From a checkpoint of a small multi-label image tagger.
Model: arch vit, num experts 8, patch size [8, 8].
Rows from block 2 of a small multi-label image tagger, named by matrix and row number. Rows with one number within an expert belong to one neuron, the router's apart. Each number is 128 + 32 x the weight over its row's rms, rounded and kept within 0 to 255. All counts start at 0. Numbers have three digits each.
Before each expert's rows are labels from the 100 images, of 14976, where the router gives the expert most weight on average: "top examples" is what is common among them. Only what is clearly more common there than usual is listed. The data: photos of plants, animals and fungi (iNaturalist). In brackets: how many of the 100.
# router: router (model.blocks.2.mlp.router.weight, 8x384, trained with AdamW), inputs 0-191
# up: expert up (model.blocks.2.mlp.up, 8x192x384), inputs 0-191
# down: expert down (model.blocks.2.mlp.down, 8x384x192, transposed), outputs 0-191

# expert 5
top examples: phylum Arthropoda (73); class Insecta (69); order Diptera (25)
router.5:139128186147118134130136154165128090175106158107142126179138142159137187119126142152123146111156169102171080108136105140132134131181144149105099138163117115183152133094097107130113049120118185136112109097114154133114120116106196084168134142169168161169106139115116088120146096133169157192123148141081109084069155131160179187132141143174088131127124074134055160131167113102135083095122216176090132121125117158166105157127127109118101142125156165132174114160124161176180130169116093086120149125178138159148143137125150136032123085120152129092083099126100152100132164094152131179
up.0:141110127178122120141136120102191136131101127119135124126080174087123053092091162154100158138106093148124092166153147171148125131070152142096135117119133124072106079194104106107147133066169160152085120120111143124163110103159130161090151109102111145128074160114199114130179198133146114183114111149129089162125085105112125128107109214112197191135104178151134085184175136098083143105098121167075182152174103143145094091144135090107170129135115102113089126098102108163133171094118150165122142091151077200138123080112108165144163207154193081136190186108157136111139049141079083151
down.0:192147135188101149112162128142171126125067180124110123145137156152131151081113185160083174203152165144102102144143130102102066162101114098112067107113174125163197162144179171042129111117077105164165162103111092111140226125126066171156139039149125164158124144143097152085165116082123149086133136108158098192132130190075110151094160118125150116127058083119150130127108088166139082124101096132135097148172097063141168113108118146081144121159161169159145162081149077100145104116167080143116114127105119077135122118061095145134115164060084203140043180126139141146109165139110122110
up.1:146150079154154122185122108131131137121147135131126103182052135124087138128134063092127145128120102130163130117114089170159161157114112140089130141098126156135172139164102119115126163122123105160120120145088115090125088144169095134111126142083101146141133103152067136142100119099084185106162138110152129097132111150082164139121162046164086152144135084119080090152196141130205092127140083112094067123195097112207127130094132124096119146150079098186049157101135094073118098107091059095151145124140116147115196120174111157138138112202176139124113170122137132092173150117149125150
down.1:058165138115106098104126170103132188115137178054097098088158141124079187110117126137108153084172142092085156091196109129096156174118139154161140134130160176141163155110135066106134141129174083150138103112148133117102116164131151107137190088149139062177131154100124149151099119112152137072124145122168126166086189106126112157157135148154159087068174118147145117140141106144104190128099111140165185148088090091121121078182150135143138130134061114116139166124138189102129181068139108055155131100155102138141104114136087140114104170086149112153143102100117123142128108155167103140
up.2:152129101158136140117165111128133131150109120137048111140161193136158144176180069102160093081141146142124154098133150076131138124189113131206158173101176114126162102129122118161160157093076100084142146087134103123100084127132212204132155107121107106108143103079100112071127164198175101109136094149122103192149139099101116117116097171070137120187098096105140105146108085105102046123154162136197125150126090174096163116165062142129150103187132157128127115121079147130166128092176107120142141108094126114155108108137122109069132119151048167180161215119113114116167126160132100190
down.2:182088112100073045123174128118165105152117159140169184133172171102123174171118161136140149114132099148078156166109079158109127169134092171127134144148026122154109131097124154176149095085099171102150179138114134102171176099185131120139150121081101095144136085143118125133066135119143133148144091090065126124032106153078154114154124140120102139153116096156121127110137165164121142100132117195090089084134123130127116135104092137116088151129091109056116142098117137132098085097147092115147067132144065105110158094115098098064113159156150121133086145093114155168101127081085125136

# expert 3
top examples: phylum Tracheophyta (28); kingdom Plantae (28)
router.3:064122085122088155121138163081116126158151114166158138112125085122116087142175130176105157094150097181156230115117067055143125170119143115116119115057129182107103197199113139161160139150172114151141145140106101192124169125111104146140144131138172190106149203081078103116083096109109125086145116089105128080105159219077117037136121083095107114099141067122133103077148140136106166130166125174116096130111155126131112121111129161131156165106121081134099166164138089092095151115104091069101112102139108118187146141160002164185202130155134127151132098124118112111172117157158190107
up.0:140136104111139099107124194172131147171108155090153121083147098095125106175162144141098129086162116082174170140125082107075138120191109122174125170060164128127139132187181125131148098167127126120125144150153110170104126087083081114122072171162128051132128145080165110168156091103143111074099086192145115099125104126143115136086084140129107118101131120194137118136089110111186117116113121177137102156079112117119138131141089143143141093107076158159154211116130130131109158147143128162090086135183128117154079143122120080174193113127163163137120186160127154198047134130156139134
down.0:117115136146110100080155060121146160127124075177155151128207175071097173075147125143147080074100126084039107091185133113120199153127093132119161122137178144124135167135149076100141139110145128097142133079094111190145141178150142157115108082134142171107124169161146165178092059137074122149118112121142189180151110117174150124061063117120137103076159155079173144099060120097077127124131143122158142097103107131149110138136149161137094117131188171076092118133164118102152134134121041152149082127165074085116186067129158122131131127124160174110089100124174081114119143109138144077
up.1:064156125052075163103146162061142112094102126077108104153138154147112127153156118169127127204166194093179102152096106140131120132147101127183116092120051126169137071097137132083149101077121154126101134148097157102127134168093154156067076106194106109150117122168199194144098178155089108098111170184137114121188065078183079116091132117116131167098130143183130128090075125147156105142170109145104105160114103142158079166083144126156127192137104111140120128107146145138134142134206140108121093110126205122057145165150111109090148123160128129116123038151135113135189124065152116154
down.1:205110161119138128107137111170079106166188154106097140082073052168129098092089104080097124115154195100144100158096120122050132102170179213126134184107135120098140112185142136101103121122118150163160169141119135206127109060150112131117123081136121174138153129093134130086105093167124097115114116136152120157049163170147192107123156106119138136119171127096092150161144122096090154148159098161095123063143107125156225115106110111123111098100086152120117116077081118076155181111129155092108168169137090091128079078142147173117103072102158121084203160150154131120130157154104175161
up.2:144152139113148136175191082120127194108122146151132164074060158106145135151103086184160179166119144054134165172095126092174137182204138146079112130129194162056084044150164142053112158177083120144110130153177128091134157114152132128105113150184139169108107124136127106105150105113111115141121158120172122055098090126132099112119172155115145134135094130191120128159124158098156155085137122137144117181085126141176131099118156166144103126154083159089093166203070120120147131097157145107164099118141116175164084156122127150158125118101023117119204128114107159118066124118129141115
down.2:124095104132109112121074131079117161106162132156092145133180066118123139100131160163167074106116114147128113092165128109158129147102098135087104117128122110159135129095182135150135139147111152152053145066102097162104105109154107114122098105150092116089178115169118131169083112117076123140144056139142165143136135073219112115107055105140140094134142124069109148143126170149140123143104099104116121098152086135144138160183113123112148154122131076124149135166158132077141171159099099115031146123109094117128138112133123077114091088145125135101089123182173123126155152076127111130

# expert 7
top examples: class Aves (98); phylum Chordata (98); order Accipitriformes (51); family: Accipitridae (46)
router.7:128165158085135155124109090095031092170091096115132104113122155168125132151223128187194063112103118144082141065185172182156147099100106166178119101160115131202128167150102109075180106095115108099123129099178137122121107154106136083155100171187077116171108094151148130154148170131146141128088120186169155161110161113153105230146184108119138059162107102156085160088143157108132127085113170103137132040107136178165126133151171148101167154089084136092190078109145126118183174107139112112136148173081148047113131156110159155083111126173152090181127160133194086115132108137144109148
up.0:194083119138107094164170102132124065117113085140153159145149126125163111059107171090090155134153155076149094111083117123112125152108178203148099155083135109174127095146073179124148097073140094140079103116138137107101081074120061142111134086110158094063117102091157083129113144104128098124115183077147130222153130135115147140148174142125173136078110184128100066117176144144170087126147173124118178143134119140132115135097121129060139122108143099146125203092105139135129135146099208136078141099112104153130129138168112188092108085134184168087160193117164144176135108124128154109
down.0:169115121115098168120138102194117168121118118180102137125086131172185065147113150087148185113128146144098129157112113092166172088175113070096155123113132131118107154112136066136170139148092168149124129156121153128141187103137143114132157138122176139114084116143154154110107077165120137093150153148100151147087131158111120123123139167129109210133127116117063170020119141123098102116118097151117180121145099124157078091175211136109143135145118114132111118110115106174145111135116127129087134124133088125154089137135098161093191071152150094194185174115184075112099164123128137115
up.1:087130159229132142063122112128103119137122128175122090125138169059151146143105129157128100104157138062081141090145102108121123099123183127080170134156149089092106188122124106128127153151102142100135174165097133119139127094105146150066156124079162066097143168121161126149153118123165179116137153139123136109144110143061110084145109157165126143102139121118107153150091175120135089061056054140097138154099081120104160131108185153191134127106183121135094095104165105162149093131122166087063182081177128119159106076175146155073141144149125184157139079097149112118141175147096086144
down.1:131104172078096160185175132170131160137113111054104118086138151133119110129096087084200174177120086133124127152122126046120109141111147124131160105137103111172149121078191084146141153093140154165131152162138138153161138127147074076154123060113164106173145143219175100119149100163121162090097054130138187129116183144117138140140166100134100104148140205129134150098149144130137160141172081078100134125159134123161164082085122144155117105134185139168124110090136144104147142042116076137155152160107094137114177168140076125165131098071174082139098074118104127140098116111129104110
up.2:153150127132053111104136114113101134086107158090092137141140085140167131145146144120151147090128100112125062067131141162097180138147189185109125087066129162145170138105101146184135108080129181071139092176168107145051090168154098102127129090101181103127082142088071042142114112087111122121103191183082077072166131165134179120132116150165089133135198128103112130141153088085172140182110129159096095195085114072104151101116175122106204147091135142153081103124126146121222106123137052141095149116218079164155127101133085147149122108092138098149171113105100146119156166097108166154
down.2:132070186163110107114188167120139161083125174065119136139116123125054096142095125185130115128126157152108086174089121149153146176156140161120106138126076176131208128106132173136113130134149140136105156117080130107146156111112164114141121130122137159131171130170106099135202140156138158125165107093151189141105165065158129099160121133101114136162124129112179114075129106149065146150041025085130224128122140124155136143122160163191055147122049129144107141142090133091117157129122206123126117143129119174133098086127148074112109179178164144168098153088146135160152102138134084172

# expert 2
top examples: phylum Arthropoda (77); class Insecta (67)
router.2:181126111118171107100113090169138125125123127130114084083079198151126163118121079085114094191106158106103115162101180195121105095123110098103153105187154087150138066150145154089093160149111148170125116126160122117183148098139098141135111155104113130103101041159127128199125157115152120112102101150126154242145126083148073132131061145134140148168116169138137103181071143099100152129120136096191106107133145109078117097201139160095134066133117151145081174111149101103102106113094181162092151134115162099082121105108131104147110123086147186126150179111129188129111144125134090079
up.0:109084127175108128120186075098205136157150097110163164138204136134100116174128172154149109107134148139109137109178147174168142099103076107134150160091093096092152063147103114151126123183092087086185167076117108125094132130194126119105177114084164070151108138171120041162087116077149151145127095117173089099149104138135153078095106138144149092102159170087131158189128164137150113109102124089045075130162073142120147051114116094124109082157132119175134133108139191153110135145160137127134150194128109087084158052137129094157149148153141155131105151160119108103142160153140126133
down.0:135141171129163141115209172107048126102102089197107103159156123041152138074161025137134192166063160182106082144073122197165161152135130129076165158122111108141106115122147135160129152161141148165144134114097173113131169121116115143099087147142113147117087117171132192154145099153091078144131130134153119137133127113088208143134145165121130144141115125098152137130138118151125115115146115172080148072131143126121146154127114162106221112122128048125116123087169100094129095142103121113123182157067129145135149165167078146128157067202092116093124104134196131144073102191123107098
up.1:151115136120108129134165119177111153140101127020095179065092129125088111170099140189155170113164125168186191147110108083117137136053171131081140208125141138089083110123155140091147136141114122162168165112162109124088128109150127087139108171095193127169146148120072136177067155109117178166121136146147127126111120118120161129081133068102099171121097128091152082186173108094053144084097101148132104089095140108099141122128141200147110112164101151143120071202124165119137121141126111065111171136099095110112135176161073147217153119134137114106131108115147170165139122137078090159
down.1:118141120143087132142104072152112156183088152133162153038103112173188126125125194124172126111124121186112154110113186108224080086122094139147152093162141138135144095144121109178177181072122147127138146133095112148146103125105096116195076113161155124192155093054114176128110128154139106064116136149139104126181069164134085147093125095119158096145132142108207080149098078100176069088202128085173076174086122080114101117091126136121152120107118076052098152085163151164158123153117083100120120195126178096129071158092183121127154094158138123117165124122174092133080112165200141050
up.2:137155158121136091143118106055143150170135155135099075085119143082183089113121134171136138138186113175144122088108100123168137121180146197138151146081136082145132086079158128129138140150122183126148137135129201157130108092144117138143054082102046088141109127113157190127135174124084079144130114056124078162094130091134139067084132148198103160130131142187106134125170057168120067192171175141109131147138114096148037145166129165187177156114154084111158119110113098128155137147154129177109107123083078127136075139092079166121086158111098113162139162121131165154145113133123150212
down.2:173150125134161134134112144097141117192123121073124164105127129198131151205134139134192106074171195167133162119098114158205097116138145153185122160109166136119179150179113206100105137134137116159090153066054114158132149160119141104145066076179129090081098081113105139101151114132196176205155133154112134121138127124130168113099129123078117116082126093132115143095174159136084109101127144132100129179089106169156159098099125091068117123183086151172100099183104145120126124173128112115165120084147125097124132100164151130134110118112145132100109150129079134127108130126076156150