From a checkpoint of a small multi-label image tagger: muon at rate 0.0081.
Rows from block 3 of a small multi-label image tagger, named by matrix and row number. Rows with one number within an expert belong to one neuron, the router's apart. Each number is 128 + 32 x the weight over its row's rms, rounded and kept within 0 to 255. All counts start at 0. Numbers have three digits each.
Before each expert's rows are labels from the 100 images, of 14976, where the router gives the expert most weight on average: "top examples" is what is common among them; "patch colour" is the nearest of a few named colours to the mean colour under the peak. Only what is clearly more common there than usual is listed. The data: photos of plants, animals and fungi (iNaturalist). In brackets: how many of the 100.
# router: router (model.blocks.3.mlp.router.weight, 8x384, trained with AdamW), inputs 0-191
# up: expert up (model.blocks.3.mlp.up, 8x192x384), inputs 0-191
# down: expert down (model.blocks.3.mlp.down, 8x384x192, transposed), outputs 0-191

# expert 0
top examples: phylum Arthropoda (83); class Insecta (69); order Lepidoptera (37)
patch colour: white (38); pink (38)
router.0:112159167119077149086099141157148147079088107140093156187112123194158126148115146175159126119119182120206095172088099078164079169116152159088111103130088153206162111104089131117140075101123134130128108085127144164181173119089142131101114149174132153137081178135080140105106195142152098146073126132117103024147095137144166133173113118132074113160138142107129119104149151148095076117130123094136122126074181182138090140124160109168100195086158161127181080164126151106159117134121103126109128122171122129110099081122147096128113148142105114156169090113091156074102163098165059077
up.6:142174126130115093202082105091109117159140110129118163173135090130092118135146131113140080107127123133086150098153180150141110115121149132180139185157139153122066120138054132080206139063134180136107113154153113088137108087126158095145156113119119119095159146041056084139115137109113108156123196131158118158113150148079022093158106088168140153130100142157103118093102125084118105166121120095143112147092144181180106104120239025149139116114123106119063159097144090124133181095152176108157162179114166103132132083159198145139131111128144114145143110134108133145134088080125143107
down.6:104132179126128115142138150112128178111179136135158169112065193157108151124117168110132128174140070127175094156100154150154158138099117138072134121070188111096171097104130133109088210170140102134072100129151138153146118129151104099169152196120103154131116106123129167118139137092135110133063151092106139139236160093138197080156098184114110161170153100101132140111067136119131122063135147169044127099118128085144122156160147131110101102060123169115139134102119143125079165088127123127182119070125116169100131156105093137138127171093116104090124175132113149152113135095171135145
up.7:168113160125150095155068130128051102145127143171127118149151084179145119086181139085063104095124153055128124103119161093173144119104099119134129163135055184131119141133070111103173117112120129147126094089195121156111119123124135081129111119122153112122133120103195118124102149151101114078100144123173183151062123115144133125120152162076187155106124129164141039107137142102119173146154070165121158067132114151136123109115140119066103174141120111084097176144119096118124135114111152189164136181101207120069134123145148151172144142150131141142162159108106091120156143155105170128
down.7:172108048128134136127073084112157145126170137209164171123160132137132102142095157096176115138084125145127126146135174076184115108134087097153193141051192091062121120134157075101184125139138089098158095157072103170087154177107099195139147186130130148053051122119127142057141109167123187119110196125115153126139080115121176148191179193132102081110075133115153146097089137083131113115133218166069083148139097177182077131101130151112155075080172154114151142132074164073144136077172142118135127112110130127154111141119141175082118145097174123123093123118175053111158151072188120167
up.8:165105174143194169111150156183101151139115103101150169156124109136143101080121127019111099132096142136129157153095080132143135132097098118181107160115132114101155092133120152140140163204133123098155156151127138114075200189160109084100173054114143141134155094143125119133135116140079197051102074166095083142094077128082102139125140167103171143149124120206171089086204125133077142091098112179079117175116135159137158174132139092182148142070144099159123130181157118102140112063185155122108137129137128109080139115110113145085128177134112121109143061105132089174135173133140095157
down.8:152160112114084140145123137087141089150100148136158129097152160122073138146145104133082097125122126164141149146150163125154129156152120126118153092122151132143072092182142162036072081101158106173211122143122167176165129146187119116143136115127201226096084131150141124143171126140202153128136139167111060114116155137156047107065115152151133180109058138114142104090125161111127117124099146173161120098183127165160075128148106167076159047100109115119085145094183136184149135144133118091117114210151161124135145114098178116170126155129100125188113155137136131098134136106098103143

# expert 1
top examples: phylum Arthropoda (78); class Insecta (73)
patch colour: green (67)
router.1:081098158152056159160170167128126116144129142176164175163147057072143090136129132154121199062116146146122114107177096102112167200114129101078147142084077177146121187143109115148125056154153127141106138132103099171081079174129155087154153104142184160169138168109148087111159093139134124135107156105081099094138143142140139101102136103125118099100168087127057157050152101154134145140143167137081158095082113096146149148079136119178167179140101091105150138137095108171162144130154118089147121105153060174184164105131050132073174159151156129080090142133119052138162178119139207169
up.6:088149128150155131093090133180074134137149145145142097118170117141040087147129147204143106128129124100108096124113116142153115157195138176157149127123141101137080158088142119045108109167143165126134146136136134112123154137091136137095162195128151175086116123079208116107111125135124134106143158147165137122135108134035106153131139135084069093138137107110046146158154113077124158120088073157157120131148132090145124166156135062125138098130124128150154092118127159137107110175167141128149164101126155126173069103097152124074145164166154094093106131166112073102116100067093052107
down.6:144126144091124082146147125156116194179146105146183160059139084087162145101139121138128121106141107108159130104148141131082125138102187138133127151108092148098145119065185115156103187152061111117126149088125152176130088167132088076109117144110205068124130116083159056136156107111105137155146092147157133146162129095099114136126110098077141089107108155144163116098104084162144069096085137106163178073148141105104098135080098136164123124116128178135127168121110119216132115138098089154124111124146124173198103155131128145094200167096150135132138192075133145174067101121112157184
up.7:156077126185141021158158116195150110086104073115178200137136112142148151092165085178172153192098090112126137099066154134134129072171123168148084143138140043158131147096129127150105197131088138146091093204137111139106130140105178129101052109082105161096181109167078174102133104139140148124160159166148097053143122155094103095101139096169106119127121137086100187151171137194165076127128118133138114129093061122093154132102149131127061133119164119143141116129137133133077106155115148126164120084139149170133108151127054116103156121065109106155110099118138119166139080114184106099
down.7:035130123084050183154169032080123183143156147122087147099152126070126160155151152127129142068186113185146112120113167108102171124109074092136145093103149126118126134198137155135114138082097120073111143124125106124144142114114127121153184095094144096087108102064147157113097144148093120104080051139097106123091126166127141166157124128090142108143102143196117165161101116114123206120189116169080127125171099166101138145118146158132148174150123064127158089142138163149157142118164157098093089157198131201157156217149145105149141130142141180107104104150098152122147149094168107139
up.8:157122181152111139139150165107103110094045084178133111156151074127135203098144165138195059120123190072174138142122091054123154089137156112110169170160114121138101134091172104139120140130084083134130108036148067139091175129136111148156076121138125129132094185123159138098068146137114113165099128187090162122118127157112152159082099114151100103097115157132144129088118155118092075095172108121185097108134113171132133159112142123152099184115161189143115119083129186100138132095154114120124116136163167142204136161161120140147126080145151183119105100114179056077116101099146111136
down.8:102105124128146168081157081050124099177182118125155072123056193147054117130113130157120134132112138114119120139158117130115082089103153100113145113157170142169107201125103065121127072189187150121161126128142130117095135115082145191129183144149150149091096119192112159170154140115139162134085117166155132150122064115150112112140129146109103096135135116184137102169136130069173152166101102118153178115061107124126177126141159159124080096095108098099144147146097114091116097136121104133132118028090144120097100098091104145105091114100178152153135137177110083105153082084129136188

# expert 2
top examples: phylum Chordata (98); class Aves (94); order Charadriiformes (39)
patch colour: grey (81)
router.2:150147036143192114107075157095155119127173146170102159135138123116160127155118123085114136142132107108159134069123133060137097122158063192135116105119145108060135042100154103147134212157142143101138170138144162070141182123139096134128097160113115151088131068114138124092028032096124164103114140144093167121157118200081099071095109142108101130159091177112091112181111106161116094115138139132136136160178114110120131098102029146132151110151119114155119182094123137123139159118132113187093062072102154155167212158129185174152094131162126121136160136149124156127176115128087095122
up.6:108119113102156155172097121122145154124139097139130101141078095129121130128149215148150107180113129094105071186106133102155118143083134097155117146132114097153081131108154108099155111099130116142090092106146111155137120122077100145127120135104086097126111188129111110110150100125107133127072123123073181106110136132141156125136131094128151141075112146148116152195114187159132051176132156136201147168110123167164113121192132173138107108160055142097092096068167207172149141161149118182070140155148100148115152089172125119100102109136130139134161129120057054138070193154084155090
down.6:140148094114127165187132107081121119175189105119078128165166125178084138131161137153076141101107145105114121115124089165122164106145109144064110119143089081147148126093156129173104116111100085209138035070162119116201133070150113194095168139088176169182128134084109117048112178125141105114132078119139096148156199080108152147146173123235133089150127085122130136165125108150128167134133163122134169188136111100151128109103139156136121060148141189135155132145196132076091131126135154137064164113139185167144131128142165149135135114113081161110141123048195135113143121091125125129
up.7:032101130124155085178048043116168144157153111139137082185120154172133143146176125137205124117116115128114147114126145142126158089147077118161127086139184107148163105177104167117134179133105128109127126097117136137141102153119114099071120156176113162098165102165113144145082173106131082100122161151152145113089106099187081119179104057156169079101085138128127118104127145171100130130107137108050137204104114132108103073094140088118171133097105054123168159145162105142127114114174096117116147166102085090099122117163107110148153120144101124188080146130202113164081055094114104087
down.7:135127136148118118150110111082117164157129089136107132115143115121125170120131126086170131153106114121165146139136129120099158103086130159168202130131183140144091101168132166155116110098146142125138160096131069142077121129210111156137157129086087050125142083133100118140166081124142162159164078109174112077177159179125113128113123131120109126107081128119120145154189094140083104170141142107066213138106112102156138132130143098103107158146153100124167134115138117103090097154115109109112147162147167132048113058133130140122163162162159178161163115106103070097150132083033142145
up.8:091124083139171197153093113052141138130131142144140069148136124185149149156179159124074111114154129143123178162133127150151135117149136150086121162145122148088176187104069157109093074145058108098138124096175125119102135100126152128117156030135163117167126082151099146088130103148097115166098050135123116095090163115129084122127099146159159148094092170168140111142162113121103161166136039105173110143120087109133091136112087149136139131090148134135106132150103148087119128178137089151130108118135176076186187151137110143099151122104128156100146193120131116171132167134109110115
down.8:115091096130109157124122123124101126158123157128071076162192116128063150128129158129148124103158108139164133147142070101119182150162112175101107111086131117187121117153140107139121179173104180099147099090106158117134136055086158168165136140160143126103142138141168110087107095094121115092145101149122152170150127104159088109135116138153123155086138128144132180137193112057068101115102153135126135107177072148134138099169132182101144124141112121161120167151146173121174146155136199108097096125120092136088091069194088139112099109078155126134133173107096114138126134114149091123

# expert 6
top examples: class Aves (99); phylum Chordata (99); order Accipitriformes (46); family: Accipitridae (37)
patch colour: cyan (64)
router.6:101125116127135182118117156088149139093162071141115124082160095138117103140193193151140133110103138139069170118181183112131169092031090068099167137134102199107063174146130102142169112094121144092118195174140172225137152111142160123168138132131146125134114162150106175093119157148089103121092055082120119157089130121096113148120136145086157130089129156167172052119122078114127119063136116167098146119094161146099096105145128115097124172127117143065103102125136071138144151096091144112155171164103145098110127097129157147173129159186071121168121151168148077110157154158123171061
up.6:133137095133117108089161087123140113156141117136120126159199109193072162110118145109145098098127111123116107176128093133138111149106096173146115118099142078167106115166155127216154098122074124137097075127118125161106090162107059169070119171062125113112135154133047109151081108102166107110108149109131170081155159133123102101183130167143089085119149092120046069142109084130153142111111142125136119099178157118169097137169069114130121158158085121155154208140132163121149167149129133227145078046163069163044122140095114177112108165142135108155131132194091112177136111116170193136
down.6:165097127129186088118141168115073141129131129120180091119072190111154134174110167157120120101154177115106123152146166108117144186133090089084147140120119123139156072152121139066120140085109101148160167155161171167230148093091115088184116127136129105177127138119174154170141096157144107162186053070158104198203119137144082133145129130159094094111140164118113170172102116112150097103133166141151133105203115102138136117063151137098142113129135138113150104122128096099103124151106135122136128215133203119129095113103132112127143181128107172188215170085098085133083128131140120073
up.7:101172093153087127112107136138172189136118113123126063101145135170117120139163125129135170084169102102100135125081150128126122182176142190158105148135150099195139215154161133099086148108068141112092150175107164138131062155136123140134188138152142081144162134098120105102170153155091126179121182152170147133101101119124106089113136160162062104096122111138130097097119125173138119139090177085114181114106102220158115152157109149110131134144138133126130107133158159149129117144124095140123120133119107154107123140149111113113094112173169097202125150103161119140112129108177143119
down.7:169120105131119101198131118084145119163085087148131149125129139130160166145115219120153144108071192166039135116150139135169082113142129122136135132097150166130130135131088170201148022129139179183096142165125114136133111165160111145091108114141120160106145115124081111112132110158123106061140131125070060122089110137150134133212103113113157174127102097126111139167113121171122175130132134097103073158152111149170131139152143168127139127188039140108132132121096152106073126128118209088150215179141151113175211151089159197159171123121080134115121122099116160118125132129124201105
up.8:113146108155118070108143121131145131127106164132148145133087131152085136149162205095119158154105149199112166199090112132133129149140139095127168106149158180041104162089118196111160112117107168084072141165132162179115162163129160042112155118197143112178110120157148104143106111139144142115144104088088103122163197200171127221146121076129132128161117082117207107121154165127119124094090102137102096097126173048122107152132139178138069163121129151096103151147108171119186079146163127144181127057165131163088092148072119151144100114236129125083200128108126117125083132119115142145
down.8:133126174127046071129060039184081155090118104128068133229150128139113159118091101125145092143174066112156154104165156153145170071138073134145164141112079111148148179140158162105141109151118102147166137122101125120193124089166128160150115122091139134138101163132066159096173135146094124177170053130174145119128117124146152094107119132119100083179102153127131142164130171165114145116176082144127107156123113118165122127183139122170111131142093117122129117084115117141095121141137111153087139165127137148153098114111162081119109174094162107104080139242123130163105133172107108139